config.yaml
horizontal_flip: true
targets: ["main land cover"]
moe_every: 2
experts_per_token: 2
epochs: 4.9
Rows from block 3 of a small class-conditioned image flow-matching model, named by matrix and row number. Rows with one number within an expert belong to one neuron, the router's apart. Each number is 500 + 50 x the weight over its row's rms, rounded and kept within 0 to 999. All counts start at 0. Numbers have three digits each.
After each expert's rows are labels from the 100 images, of 14976 (inputs lightly noised), where the router gives the expert most weight on average: "lies over" is the class under the peak; "top examples" is what is common among them. Only what is clearly more common there than usual is listed. The data: Sentinel-2 satellite tiles (TerraMesh).
# router: router (model.blocks.3.mlp.router.weight, 16x192, trained with AdamW), inputs 0-191
# gate: expert gate (model.blocks.3.mlp.gate, 16x96x192), inputs 0-191
# up: expert up (model.blocks.3.mlp.up, 16x96x192), inputs 0-191
# down: expert down (model.blocks.3.mlp.down, 16x192x96, transposed), outputs 0-191

# expert 3
router.3:402473457525511452484532453435510632476533506533424528496411519567523570472482447511488639538492366500521514429453412419480460518448506443471576470558503476484479543511539525474578476449412458495467550495538549488497524479478398563543482495524472537542413627552534443447522514558473514466522467607489551452528529463569464542462454325531480473415545489548467520406489459531559499575475568545493548544449473463559444504521548445498525509648500474475525386518474502540451465543483486536447552447501477580519470400492514514435505563473544518482507478471453527491501478540559420447
gate.0:406503493537494465514484601494465460537508420541489454507498574575514438471496363518460486597465488554498643452394500523452436532436531479468485568500502436483495451489553490443471526425464497480504468518522469508420463508513460472494525507515498464536525497551596553429561472414497530526517494554502442693512421499519462545530546552543512453483483370538488418421546514473560485530527538443482473508477525553513493540513495525495451347621506512489466641500469440514526496614494457497511401593501559507529493402531470584465471532485489460476527527497394537438488535506462485519
up.0:354479517452425537541476578531528419497508485526412553431459528590624446541480466498513440534593522513478632461384473549454513447537489550557542456570503496487490488488522368546523364449458520534526544440432516571483508505421505548423581485447504526453496493480493467474514536454489510462454495589532529664456487516458559442476486462512504536538534377438558406428591488482549515552492492511540447501545549499486536445478571541489537577523499470498486540513430455484605510519515573554500417558598461498461499470478569510490547466516512438488464453471487498495521547474562507453
down.0:367500466456459486476459469549566678484494523474395492506520487524685493508514368474486513529564465469473373480583485493469514476434550501487491474510486498489526473481483409390491502618574438504429473474508414483452518525490596488507498507471508500486513577464502520497498499455448470503500488519461484488483515526577514632401506589524551513463479505492518499495509563503509480515514488385512435549490470502449471525499499514467492488642497501490505562583561504496569541505524463557328493403546423536554474523555511468584493481509496390504485467488479486583476543514557490491
gate.1:495489475511454489497544522506429461446606483564382406508533545472453587501457498491505514572559549484521476478559500479594554541541449512500494573512436439568459571519432587557478451523515499537369496504480547470497646535498471553578464508477520498540566491361452504336577539521410539528511500470498491580561467467475472529432496557479532448576541480482496538545477517523486490504434647534500504482484565516475490512458434521567639471422538513513490423562410490495430489472460445484462572511429487492561576521542481460534445554512530502519497606524521497455534451507476544580
up.1:512446509643366464495493544498491443605561633499382445588502593514459479445499540498503432512481564414528495546410512525498472546518455488489542569542454528482499574414492531451532497517482466524362485529487441513465548555481544592529443450518526538516578491469474429369639509441404530449487549514430424524515396490514485423480487444467613460597503492517515531484524460492577524458428502572466458417485561491582488532463488562515487484467562475477497572546515476477445473514435454514525475459484572499487529546526509456471507502528478441480456533460471495494515546486424555570
down.1:544556457516573557553424554484431531519491473513428471556491513677442495541472469478516504487553561507540437542481507427539559450482445581468484550526533478435406453488523575393506446564654498530578489598459486588385613467455534484492478491535475502502562432528531465513460448433488455483498556437556531491506460449439458593589535462567543461483526597491552488517446531484549513496530484504433400482518508475489467480531574463519581467537480589468534521501427445537513499579499575516460468564633458582494477453503491519483649530503496512440493479546480493485474534521508522465
lies over: water
top examples: main land cover: water

# expert 8
router.8:493528491443477429484535521450503576441541499511505505517515510608468564511442396523428576468425428552578536521426379453509438525426510482468563374518494434487495486488498493469548507439464470480511532488518528489478505455458417513379494528557479501525369591571540446487604506538500563485455416611529557444533400446549473477506459444529411434402494468549482492435492575540513493530510600528530453449449535506540455523526491501522571547585535490490485559527561446573477491467476531490469524547503471588536448416468472480431505591463463469474523442519580514438497444535628439479
gate.0:573505524458524531476590569524447555468523527522433539511416634421569491539491587495498428398593530418473348361472557527492526478506461545546528458650464545557512527556437566440374515526526525508591467464495519496504514404450433515482580451475545538458498555577480506526406433471486508481470535457521548549498513496512504494526508562488504529519550511515510497513554539510445506452563574494533512519530494514660519486486544390563488424475546479464491637575501495492473396423503449471534558479477517499602517483483529505525549484497461430518465508488497470505528478475525545533
up.0:606470609435520569472589566466489565510521468526446544481453621462437521525447525482513425419570521496461388372480577517478444458532481501527513463554505494517503472551445605484454572508473565493590506477491560497545517469440475458486598490492490528447452568543475521440377422571458456484483522451567571642497457450512518456494556510516488541507538525489500402545533504494437495426573594530567529543530503495567453499508574416492482409451488518505492592548514486507414426471480380531523552485424469544607478491468516506552529478455467471578476486516553474485500502506571547528
down.0:472567532536442511523605455465406631426524545505420502455471476470526500468536367481471407539437561442507609443456530527508514503554566550507507513476481478516491478441518487465554529529466443532509539421481465465541474591500480482469489566464493468475426525356485433565428398557543486531513484489562488477509445523501452551515490508487476520531360481445518466545434438522523504450500542459491494513495423498453503524478491592484528538553510529500484426458485525458559530469481395506512432596528274542558514663489523473501500443526503434557494557488454502450531536487510506545
gate.1:369495528514485493463503489533566561485477507530591513438474475580604494525500675503527512418457509501463326493472467521487493482368473557523517467608499485500520504515542548463535477528516515517532485485478436503561536493477437493578470509490527511489569403478543455513476539578539500459480458490410631394494532514431526471421505561494511508532523498467520470441567481523555503374529501436469524486506500484502506483477567473470489525402494494475499648470416520475575574632491452481517489624362550540591526468503520492608513468500525511525474461494486493545509497482481492474
up.1:372483539506446492452508479521542596555469470496598499507500512576660487493407683497557478476437492491489372501380474475457564477337510527518499472598483490482507441556497509484544450471527511523481500443491468481590508469485452503485454488498504500489515424558559405484489545507461505494477455574446545348482562514415519468462490506463559516455484607464502496408476475525565497482520550461460571460488517488488494488485593467482462532454530507482506589455508542499573543576487514544507528589430467510602606499522513541589543469486481587508477456515510480570491556502499477501
down.1:536491516489492494345482510480529567452545460492490488495448522483409501495517589517508567496523522647481612430474480481538530517464430576499504515387504409506478543470500417350522413522530505495429482483486544491589560531532499551503525500489473492513537616392455510395531497466558444525494522299518555571506495506484492486497491443447504513481524553486477493454448561515497504494530507524489473488484490499540498503519489497486503524507488517478507397376518491527511366515495434346528491436408541496607506491508464470494495521523514618366498483508540498540501438519527527462
lies over: snow or ice
top examples: snow or ice; main land cover: snow or ice

# expert 5
router.5:373444477536419431508512489396515453543588519427522501500512491555447477494503472536417480471430355483574556467370384469516493515440494449479578396490505472460508453397527451544550485557521467461533470533539447529483487482469491495538506500580503546501431488523560458414565494570502600476491404600462595486542550543592436572507480438510465462427570386564479420440493470544438493476502442524529416505452535497504501499540488515523560527566551477494483477575555400523461509545413524512539531472503555604496490472467461481439502555495497413501564510514566488461469473507547429480
gate.0:675459492468510515524533552481550447395476459589480503465520489601298481501573497493519562497591570542491602491411516464578411488514457448505518490493522574429492537534480517474490460564496459482444499538494442464482477434536426528611484527538448493497454599543512569454569585541527521495515442371438428460493493482541496483415463415510381490525426588515522562455444566484467505490531487520544566480511422509571488521511497570459592420536496556451473482440453537514501418512515522481520506516510554511476501524507471467559493511476506405488492486525494511594471524520590481533
up.0:451479497516508535566531453494574579429506496572524504518479617534298365519520548492511596530454440591492423464482501549573503477534458539499518508356543538507480569412403528503386549595491493484467468464512429539571540489516438482448458450477487500522495520527443419534444577475462506530542478406510485426477548427513491538499517479510443529560576476471512412583445408520566501521618540470533543452512549514548509492515522490485502517507511493485510457462446372469491487582498425468587396502574490433548601435502517457494497474516482509498534514505495504480548503491474480450
down.0:535501557489514525527441516483484471513524389601505504551469514507346521471613547527493511484473498521395447576542514496383480525569502474473492512508485634462492493594495506523431399450484505598523520426514588494561485469551405515510511476479500487484485510362444551452528523351511498495482521487500510619498471561530507493537496507451492410515511385506541410454520496490367470461589461462545494458507460523492452471467484493543541483471474515492462426399429474511591545445492470417537460514509451499584501526526426473556392427509479508569500520476553509453440490470544488411
gate.1:424551539615408468464520488457455473454563504567484507542542448530437440489480516502486537563550535584484540552508533588467531471519482453501534568446519477499431594490672486467442491559467482544502479507463541529569551574496518577631593519491544486491465508482413502494611493539452494522465555439424445446474500543453543453530502456545490491536499597443497467568408694445459540397515432528411527559487419498426549539438483533512526478510471509454523441486417443520425480570495448505513491563481554511485441495502489556549546491517535434457530453507496548541418457501550473548
up.1:547476486379516449409589493505444460444537515450393498485395529497612367461529454501498489482451416406482439432469466418573568499482525391467491475649510445445492511583509567472514564487549494503536426467524464457510516487460473516364464577542512450502474414503501524509433528489505536438476464563628555530495483506512544504492496516519515470503481441503498434373502578462531511537439540490581454488450494462429489522463433461501590445489519484473534552425602544467470459443433504461465478448486497452535478450478458462421536496494552595578507439509469514566571488505449489508
down.1:591478545534534493460489445478481526490546541543570491481510458448521508469517518591491430573414558446457524562345532497530517536496506482535508504471527533558564452502485449491553413590449575505551516591501587549416586371455463505490550550495451498496450448516590547555568374471540576497459533508535516470526524431546522582606492424459477480506540528514508531437458491575413517398528551516535490558527544518554579488502511498482490452440514465506481410445621438466495632550476550492452488396524426536550480435488459516450496393499501488465510522441436477435522563450482500525
lies over: snow or ice
top examples: snow or ice; main land cover: snow or ice

# expert 15
router.15:450540457531459469487550487433535512435530501504534472500597521536573521436432545496505570527512395503551534520578445463509463503512458512476569467536506512475516437449522455488439516499537466491484521553532527521465538464533418514463579482491533549585467570444494494472625488573483489447488487535539356406522547433561427562462508380521492458423575480526473550542538372554494488614512548613502555522475510513507422496527610536466537500443543462488522575608560508518438492511450523582432559403437487508530491426528511536541462544490427438503531538461684497539463471509527466462
gate.0:544502507445540504549482552537501604506454463601471512672332518479456480517479542505499482526514433437472397591493476469576468475450554481502542546534459499488396465601469468380485480531535515493508465528514519461510489502395514515512583498498517484524406502414384396552431535494472525523524499444544446601477582476509538464544534461516424512502436457471527516466467564477513519432552486450532425649513485491459472475458535450458432542539535485484536449554525448503528647533528491499468521475511564576574524462478467561493383519514469444432509463526543544509486489500461529558
up.0:434583454503576461507523516456506350507444528574482500477494565565548501459500535547451469459512580518510493388510556537576512484450421490518492492514579496467530431537523510450524579519524493532510448429533503494498468461489463558621543551528467488476570461665463418524502424470550472575507507390420453550477487468528484542392484497473573505424504527491478583533417488505504467538458486423550519521497442466410515520487409514499522582527520498479492579377551448538474512482531455539508510594396453499576528584495498595564485521483470585511485434470438521569608535479582468473
down.0:399525459500438531546534506478464581445468445461434487450512504475561478526523496492412485570471517516526462498553503501489526454549548558528511558478482648502588465457462434505561370496548465593438428518505532533474578574400521480504471455535494502502606486413456433503580378622489466556504503478519432591535536521444536505561502527416444422515421509524559517482446513506476471489493468461488453516487514506481427533505524533478543529437468495424535452501561567482395467546527452538557492528448581460347425535552539481520532400544453464495527587522593475558450483476525516595
gate.1:410438436490517487491450493477474452525501519535404521364415509507492457545454510522512416558516440505498554673557484495560526478509479556550544493452508502514488533499680432481531468431500463488578498433454517541460516540473491461441550479458490519490502556548538410519546545428451476460488523541468523535489497523485519431506464426496514524622502385478546650500497472509501498615499497597491550556548615499443568459455499491496472486679485451517488518516489494477513476533563551454507514550396451563562635536485535526511535480538483589460474467492537492505483523469516520482
up.1:456473579522544518489452448481477549465514542486535472422574540530545521463430598512516478540560372476514576534518535499485557518544491468451464543453488549508509479466302400491535504387516527482504490478535488515534500505441501465520512541498503475522442462480467425334453528418504475483523546417509459538515505495522464458524569320526523490379491459525465570574435553485487483565462480533494550489494398530488443549542521495505514465597573540496496588498427443502469486536426421497406524438479497627524520495514470539432466499472548442513547548514643517487520445517466485496
down.1:641548461484478483481505500451477501496518532522508483482495438542565499512358376518541466482476459559467559570514462484456482510482476509496517537622526443503511580540487428628533688422458462528467500481483553514507504427482555607477362507509485510514433530463422522483558557534496495530492527470548535586484481531494521598525496489504464407492627546516517486513523622427543513532488565584436455484538443496456515517491475441501478512471488486584487572503478526509459577488487458527477476557407442478496602502469428500439459456502511485407514658503483492538501571483534510487
lies over: crops
top examples: main land cover: crops

# expert 2
router.2:429526414545536458443562493473422454540515461439325567521469513535463542506501504480485550441515450490568400472572396430485545533423478397444555402570500480460479563427487540518499493572443434489487513490557465428487503490494566497396514495528490505553401541501561438462503480499477581492512444570533585470490577514534479505515555465521454454373489545564462597446411575534503509581520524522460440446450539467464485542571531442494426521506473486462470507459559471552361525571490505478537587499509473516520447475471463496423539584443464500507569486496451506424537433556577477525
gate.0:550595405474493523519494421501527553574425503495504477424460436465412505481426387537452444381501511440511548614490558451610494465489479507482450488445500509457472638432473452517502485477538500509449464496511511509460455430538510534399579529479493534563304455555468463370551553563569454467540536495513473527471474533472435431474564505466503575526553506463504577497456441531538474454506424529501530499528598541467465492505592593466508511502489492500460557486474435512465547545482503493499639499486542573537538432459537538504491447459492452397575519463412470493521486519480497495
up.0:531563372459531513478522455535522539591404552500522461456491418471416466464448476526449462396470526429492546589457563452624517467492474477474463504424513516442500574423500463506495473492514492487430449475517485493425453448537533501410535530470479516566288411569520423434548499550588483503542545584489553539473477506465423392459554555473463546507539459465493611558459440509476472469525376527489486505512518541468472496510558548456481556523482498496470511491478404513483532486501537459558627467539530557567535403466509577458491450458477440413542514461420484501522479506500490470
down.0:431444511482581548440494508433493493440488543506536445542444527440426511431484571550463566489401385534455519602558534502524508540540552587523540601527534523496519533463564415427533523452548456530441505548534440527513512502575531350434504487535445520548769503498430461481443500439580502475458479514533517490490495507476557556500497510405528407438484534538447545482446527447546514561521553503502408488440502474462559501458547550472419506417489448540504601482553515487495500543507507562519481553438520501480457511467534447565478479525460596501548542441461503434517523502486490463
gate.1:702449470479530467527513484474412431424508516470370481560529456593639456513437501486511458529508552501506529469581510475518486512563508499509502530509509497534492440478467547477505513589489492490512495502525562453550481541518494531529571534512459494490632546483468517706508465480541515534518521505499577414516486519512487510507474489529465435492514458522480485538440512452438486469482382428489486471464494503480527539488523441507552577548477502507498426467563473553458463462513453519668486507460420487358320405523461483426541523485468450512492527496596525513531536512487487494
up.1:668485449450519481493516515491445525445485549449414486548472417442512486490469518474499485566461522515512592443516530479542497478581544487511496465496517456506512311544442382528487499573539503488488526502505510513491506497510543560485536504506503511490697571510542474637517471596527484487496495515556476505504417508487498506478436479511523481503473476516479454516438478470418497441553519431551534443485512506572533498503493558490602501641510523495493345503579473550495498373511441445520504358481468524470387486511485498536572517508540395466481503521623499517493545520508479503
down.1:446501484536486463648440451489462640413467489518569500481520501474482477547548505516455472503571519563498527483510506499482498453442515510446501465184496437545511531507482521544504417557512438524519502506495487472523509550559503497500499517477495489478482498503403465542317473503435529520521487552492500648531555464494451458581515465506488504549515461519550489600481472444472482496517525431454456544529490503589461523541545523493455452500478510456503481527626525495527502468505390531439474388560486489515473477506492514488559511495525386427511555517402496466506519505544520507
lies over: snow or ice
top examples: snow or ice; main land cover: trees

# expert 4
router.4:379545491605581477513539561499495505588473482572371447525507568361555518499456508485465565452493403581499514476578487502453414489463520459502581533638511500504483543519494531444491484492498490527444508522531556494475534432478456520522570508453532529581430465503487560481504479510471537525469464538443537532505417496468442536456440587527484476432468399554482469506497443557562513526489599367514488454451533572565459505481483452487486524565489507433533408544586464561455470598468542501593481480473405516527522474566483536424471582433396511495552511500392528487577446524482477567
gate.0:512547424490498459533534515479446643551511438441441466598471555596556441493418500524489480433504603540495461458445477505375481495416470532492493487490496553461496454486540588467422457608536482493534483474496477482519537402500548507451509449499493479549567533560445455499539441538527368526487456553481609457516538536498520472534473582511457520494512477490474489515524388541460476526540585455532429514486546522493497501513439485484611569506519493471454433560512466469511595442475483455738558523523568419474430561534515452598488473479497500465538500533444484446567468528447521474
up.0:453531467468518467482547517483387550631528464507526455572537545578564458496404461508515510470509624491504438447432474517481501493404470558498499498525488545431514506457559605437449498576487485527506461474455528505503532449512581568514509443467508487542408504526467521468540450573527432502476458494465618432513550555469521483508518619504475528510513580462494434543526367506526479485528640443508436499479510521477486502470425501491541474518498476452454507525431500467545498551475498417738538541476506458498525566514508441603484478477478449440540490513388482447612489511428522526
down.0:493499461432492480655468548538467490539488592613541494505529497501546493522471542479537425471469489478528583492567456523516543513496444461475515488586525422485482571541479534508509546471506496449449531570488542469430611534603476503521484489538473508499456529541542504489576473521501562474503480498374541649491452393510519476558494391449439463558572452497487442582445693539558520539563440543479502506504530505551484508503472550476465417429498511486496608532499504500542531492506516452558474498518674566556443498490521512568412521476506595553504426498442506530455561473560506448
gate.1:471576479580498520459628483464474527558471448458562508545519551507392449511523514466523516538550548526496431538470479488498462467523540578504515462561503492523499411693490461473506503484482519489525491444476583482550550412533517527590596408478506515466483444416517371592513520435461512452474494514515527481512554506499495470555484512505513504511532398483509386515614523491503495610447403481499454535515442482610504480505483430462467487551495492528532461502461508493494493494484554411483497538538493503345520689487482389487377504523537494514477512485532502457614492467512495516
up.1:481497517487520515492397544517462479403537627548457511391505512529587558495522467500481463428461532472450555495539493520431471490486460460495504545518508454465546544391561467550611513516480503510492455594498405576454406564457421465427438508500481499519587576620573666436456451561477431567492486516500495548466517508456493512463552457504431534469433544495509570511431505515482514412526591555523463492526552512465485496513584554513513564435478509469449550510584525508464518513514468533483466423432553484629548359485516513544571491476503572507507498501541490420370513526523526523
down.1:403522508456522491518515528585598397429523542519544497539483531542528486495535304471485544464424483506504427496444520427572484474558446516453526496477506467487506539557526535463440462495516496557506464494480579574494502393508334569535507469534473489494469508490439428438503466540460592506504499487551448552495454418446476515487507380527449493548451575478501424410536449498513516502562436545540504469481490470495510491493419516534384498330524516456465460507499514465455611487499628488533510604442471549516495377463446552407536513503531479482473526452489510558544458518489524547
lies over: water
top examples: main land cover: water

# expert 1
router.1:451495427471481468497600463448504483492558529476516577470424499601495572469557419485518585504407379501568505496577356456516493534397483452453554363500522462449498473445492439582526501571418421466477509431536475512528546520444545521433505491536501524491414523454619400522595527399486538429491421558554506527526542513598475488499546416519535456396563494569491571476435554514519485523522526512471517460455489480546469495539555493495474522535502443495494544531542385554358510512481516468495542437507494501528452443471477561422463563492571454511458500467511503503493448518579456515
gate.0:584532543463485539557409538526427522422477465477459504469516388525504496523430630497516545556539422490509502613568541502459490507568502573529531523599480462473528567513471480488451579466519491504505572529502482545414460549476489510562533547497516525516555460480473482426534641459471448547512518483473410577473392503517507578566449525513516515527383457510529479550587416501535529544473395521495595477515406530537474504509469504486528453613516523516536516514431445491519549400533556468452402431497491299509538536500522472451455482510512546394497539485571522532476428518491517494
up.0:486458502502440509516478502503480564355517534439565518500505486513487484453475491500525519564505550497472500594601508517459420510585498529474491508591489518459481658502552521481446499524500531494517544444553500469459470472457603366555427518549492492508555544437515506457496655403508475505506458523462463543475446485557502564536514496497494476452416534523499365522476434511507519464498483556516570519487470476422473493530510442459459432607571535508506566448434404502491493554486556509346536407440409390500521563516480451515513515485605641488517486567415525520487453522539499516
down.0:611518468552477487387545425530452586561460566501475482458542508511471494494536401472418554568454510499472503489479543521468468492464528521458542479423482619507499526469510462607544580556522478528633484447460539502455415518489463529497496485531491482494578587522400465539551511564604548453512530420516561489483466612510538594534522379491524459618537525452487503484530609505497509494456433481535530522488523482422494492519490408553462457542507514483502481503420537491438476514477666507470431590447405494452528488480502486530483540490513500531492597501515482600428429458615513537
gate.1:522496501441492484513446444546521454440505532523531494436607614363573522490502590510500592699545534524518611524506475567528541489473531492518510520486503518473539544415509472532534406454471490500507481481482528517472496592528495557459438516493500472508501500595383539587493396523449505450505515573367418533523610516458501562465522541507524492520465434507519423464516537476614484451519584459544487563478481516574462539510495516536477409402515523495513582506448545501554389611496485504535475452436511492557544459508505520550527494477475610490481489501565537504487440481432413507
up.1:454551533472455523493495454522547405378482547578641498523575617442463440496518522523543581653440541573498551487493503560497615484504508499510509506530487536448523506429448469562473450384451448503450480475524573460520485511589570450426496539514510497535447534573339516522514445582522500442501497523393462507507488479505500540414560523483508533503466412535509364468470543537538488361508525530568463494506460492506477539499421430526562413450526542486491473500506529492514429637514526411511531437419533461559471460511513504541506498461494480552497515527465515481527438499540506557
down.1:521544538568398496628579537565470513420524428451640512509487474406504516495482523511467377452567479485549416523489577498505507528525474425528531479505510504479549537503542480484418431410469517503455500543513517490537467490495452530484552533486493507491430443458478471391562428411525583482476529488494602354525475484466481555513518419523475484471426505493500549548416568557472484474404471490480506525510543511480517493511449411491478565385491483454497515530505540444465526493508480566601500452556304471452541520534500477613562503496498512542482478533569506389459483518406523558
lies over: clouds
top examples: clouds; main land cover: clouds

# expert 14
router.14:397529436453443462532513510428493561488546538493489549555545488503462493501478422514414521561453401535576500535582375459507446532486452405503574404462495386498497461519493484493428485586445483481557468510553486481514514505402506484400563502519513509508417611501511493475659542562546597458457419541526427477483544515517477544532541529516487439458567476554500475520463463517497487479543495475579559388445494503595454531538506435492474499559487454496514501491492415551353520454450494435411453395466572473442437569519459452473470592452471518501517502497545498431537456516554459472
gate.0:507514465495462506450486500540579595467463495446489513388523603569571562512404523526556482598449489551518605447573477446401383526529520516491481529579523538516539544508521454443565536504499580489525569502530588467416528509516518444701488559490511500506495539550510389469417648449470516498492490499512502477497424523482468499472504414490540467466449519511489489645497432531476491454521512524477448535518470543571490512541433503492599456449510510534498391541459525509536486531525448491371402509518565424528459463511508506482463502488483446461450523478433538523442443491517542413
up.0:542560557525583510546534499472492393630507492531540532530436354472556470510614429499468498394531475493485338626444517510577562467486498478523558478480506465421506536443457487500457427536575426490469415507464522501485451449536480555432487476505496518493503541472504599513546355590561448443493493498496518557467584484535539507508510553544455566492503541512551501485572504483517532563530453500520624507515476507540531475492491493486461526569491459443518473476565548508514597531477507536665595584425439485532622459487518451531556479521506534493540476508531511513549508500531468563
down.0:510486472429458497498456583555451454553480596473495453529521417597434504457422584445532491532489455571472497456476557451529511537451499432522471485537515513463475587529488506431518511536544497465511550440507421486565431522501543484486497496503508513558353537474639503525574516419510452488472491501473405358481488455515478599623487493500479481549435551533446475506605478541479534535488522466502540486507527508411521464480524459540437491547459462531509478575618542536515466529539359645532559508390547504545506487533515523478517514485507508545570469467364542476445442496492491626
gate.1:429433534493453459584498512536503521372497544438549492599556505338620432465467490507529587610527467557566343339512483444506491496472490507484486515584484531487500459486466531527504489551565498500488496507507422535448541534499535510496492494523523493539612480481480509571490573440452480499485528472539473338506550450489510516442525514526476485407484556501469541421463579496520498522470558549557456529480489504501467539498508481482486470588473519510516439455410422469512584536469488457550357558385441510455556570497489448455462486517529604513519493514438505407487498520489476468
up.1:612569503580568543454516499465494526605489432571455502428485467687438573520528511500499436431497570480450639680490551539537524511539492508485500491426505510508530495541592491422552523432433511510553523502488593472547465440483513501502497472482503509458426535525565509401508443489546534488515491508433522635480472523499471466589470517468565529563482417505518444568592438495479518474523464480471562430531528505501505457511504494546529544446525483460455495535577587517496424461521513542503632405636547512522474457505532553514528508466506388493490519482529487546490487477557513542
down.1:512522515530429537654479437501461474505541433440417512449460478383379485487450519469478405532538560554429415519511483526452541478510434562498513492580533494444492459518556409549507551519565485505456500443472621518513542542506454514456439527523511527485493447394481498636492527478476488529535508406567461509500557562463483494567505456491490468517543521481519484561454431443450511444483559526421509554503450495533497475517514620489499426442509524526531384562353516462516547552508382599412474471469628488588503532518532578490496492483485513484479493488421515470601566499466487484
lies over: water; bare ground
top examples: main land cover: water; main land cover: bare ground