Weights of a small class-conditioned image flow-matching model.
Model: arch dit, norm layernorm, num experts 16, width 192.
Training: muon at rate 0.0062, 5500 steps.
Data: trained on Sentinel-2 satellite tiles (TerraMesh), 72500 training examples, 4.9 epochs.
Rows from expert 1 of block 3, named by matrix and row number. Rows with one number belong to one neuron. Each number is 128 + 24 x the weight over its row's rms, rounded and kept within 0 to 255. All counts start at 0. Numbers have three digits each.
# gate: expert gate (model.blocks.3.mlp.gate, 16x96x192), inputs 0-191
# up: expert up (model.blocks.3.mlp.up, 16x96x192), inputs 0-191
# down: expert down (model.blocks.3.mlp.down, 16x192x96, transposed), outputs 0-191
gate.10:125111150119123131186120158127129130152119098132091144113132151181177096132097188121142100179122178112140064163077138146138107110176146126135130122117135146128118074100134122147110113088111148132103151119128160140164135139132120152063160107130135127119159149154133158119137072065129108116120124139117167148122128129100142140164115143136164130101127162111130190087076102111127133192142102141134115180134132109125132128120125132123093142120134135132133144111129119116132117147135140096141065096137125130106144146106119138124144124135132139130131107132068133120110111120142123128
up.10:194150117137101147101137080130139124098129181112131121149124105168120135123160081124119103106127095166099147065191114139137135129128100130127127138120146130117123156134128155116170132126130115123131123157136112139095126160139140114170128146118118139126198125101104129134103173182129142144145125135146109164123127143151111099089115116117093125139136080137127078174161165123120121058130133141128123080129143140098132128136111129129170091169109127121110073131152124151127152094128126148186173136139158113133086077133144110148150120118138113127132148121163126121109143142119118110
down.10:104104115167073128191145101110098109099129137144131134150147087067143118126184138123125096168123089078057175108096104140112122137167130128135125131109138099145115183125127114111137114104132143139099112148113105110131122083153070148091137133138135123131128193096165111097131120163148142109138133099148154176129103148097122143109128078140172138114136167121118119097107109126132123116102111136131162129129129128098141125118114118110140129092130130113117103150155157149108104130132093141069107100169069114158167122118111119132128143129119127128123127122150117130122132114144130109
gate.11:092123120121135125162137153147133081164129162122148122139145083098110118114126124108144120162127164123142113124155117108181117115136183137132126132087120156142141143113147107155127084175147127143095130164140097110135130149093105126081139095133148140152113152131144144119066168108159147114122137230088144197111140150123124147150123135107153119145099141100115154121144139130126135112105096145134136143121135120152130129106139119141106163174160108124135103116104142124119133170138107128108166192046144145108114163110129160113116132134113120115136129118120115144150160134102122106
up.11:157196125119075128140063118135176205123141126105156130142116131166090154147118108128103169157112151118131084132122103143124106145123114102127129127066118143110133113210177156161113128117153120127134122113133143099095118127128128140174127129141106126125129120147082127121163093117172146115133107098121122173131137116140134132117120133127096125112090103126139125092115109131155131185165158084135145125126088114090129134136074127113169102108162130128132119130135150134134102159141134156120184118167144145110135108145092127140128116122165109136123136131152119120084144127111141125
down.11:112103091165133124092153174079160157162169128114141113112124146123117120144137115114143092133142165108134127155109122127126124122130080101114116133147104161142125092123145132106152150046150128119136149120142147121152179140151124177141174114114118135132111172163155200124135153076120149151119130177096125143129117084129133088134129141133152094142172063143122146103104129115135134123143100105112111163131128112128124110144126136108131082120119132106148160151157083140095108150125124089131149123166115150108143148112160129120181123111131136078107147110166107126158115117136133129
gate.12:166128144156087150136155114156129140104110097101127145144130120173120169146171115111166106139110152105127094178087141111140164125157135152132130115171126108122148115141106165112107102212178153132153146131124135104141130137116131117131150130122131140135135098167190124121103110158108150127122128142123158166124159154094135054079132117129149148149097158124143117180168098140153138119131120139108162136150101118135120112142094117124163154096098131117107102137092124123122137108155084160121112160121179157120159134127129098085159120117095135114119129134134123106130106120132164158
up.12:093161157136143129157124122138148105127101138145025129099153138122075161131101168125145112084114056151129109145144148148131176112123132088142139134162104133133122150127108153108110133115106116122114158119118112150157143098135101140129107143110127138128048132126099076144110101072115141130127132082133108157115126099119125140142151167118121126164120076123121101172106109123116138113096099099128164153140125135093117120116113118098099181100119119140134141127145157118134169152132091166148136102161130136152128142130134105114137111110118150091129117108090127161143122104100119116
down.12:114099125196135127148106147119065095104129144137091105145150133129105133138154148148142160162152135126144095121094154119135155129108094140105122141161133158123132111098144141135155210145121146101165116127130119121125103078119150102147111141124104113133129128116128101130112122110084143104149127098128126126126098136133145165129136110109111144138133126121106168130089152136161139083134112105144130126137136136082132119130129138099100171184120123116133104124066100142119111121127080163079127078139157123129195150118116102154151125138132084135122133122088119167163193105137116092
gate.13:080104137141149129115150139133102113138134153141136136111105107109162133144138166130159161150118105162130122239128132124120126119131139142139136105087130132119135118099161158143130045121124120125181137094117161137145129142126189136132151109125121130117139127132170100118132146144146119152122138192151151142128110137118142178164136116127159140132108158126129185117196103135140126111130169166148113137130078117133130130125130091140113133151135130137132122130115149113155116145148149142060113162182114102114126119128126116091156121125128135121100114134208122137128134113133147117
up.13:132102137149141129137141131119096079126133206144137123116126096125106148129149138131124097139127114145118132255120115154135141136138133129115125138063147130109116146155159157132127130113138094126143116125110098125096117124101157140120138106124119111123095123124163161114143163135138134127128115139152108150124116133126124140171152093134136129121093105115129188154152096131148135122144169155145108139125128126082116120136156130133116113168144127126112133134150151109116114064119183148095118133210143108074132127137104122108109133133126143130123131140223137114107117117125125116
down.13:115109108121106130080146149155161082146168134152091118104105135140113127131139080094144103123121125097141170122100131153101144136170115137126133135114129085139141135122112118180145129086126160080120126154129169133160120151128164147146157144127116122130120085064116127121148105114102119135128113128151149116112070091085128149116128123116150150137137148121127163170147161137098135136139149128103105124139083116061137119133119098135101147201117144123148192197093120114137109113134093158124138159110141117131132157105133128128114116124111082173131123126075134101137134127115124148
gate.14:110130121110139110153109107133140110131124108108146102106184142093137096123182139120126159152168137134166110106135165152163093137144134149128137132162119135128136109093130184107156085174143132117143123137130133112169139142125135144137143131125124119140090196142121125132094148145118153100134145096149115105128118102126122166065129169130149110123105142132124091040096122115116126151129151154139134155110085129117132137115125137106095104109108121125167153124105157126158084175126124150134125051120148107147087153152112100087109144141086130127135134129167127101090126130148112102
up.14:158095095127100122098115180121107153143126108101102133158109082141113142142127107125119194129077124118132131128125146145153087140101130102107126130151135103128126160160156175118163094133162139108149108140126123114124101084131099132095137114128124123127164152124176173164134170193102154153137124116171140110127097140131133110099095102123147114124127140129140139166162106115136131116148129138124097122130127117152133132127128122110112021112135129161118164148194157107132125142112105123142135121152156083102147108117108135078100130134091093093129104136132144111118143119159116136
down.14:115097099131097133115105114164086090139143131093130119141143116086130131129114115113105143153176125135139152117205135132106129125143111104142130139180131123119137084125137067152116136138126149120192125147142146136140115161114160092159142087111130125113117111086151154144160089125140123136123121079134168134131110105103122148117135107134111107095124115152116125093096121116160123139134102150133089111119134135127135136138077127117097167085128133105131180133137108140142123147128083167131126143142174180100131130124120083164108171134135128126124105129216130109155092135162117163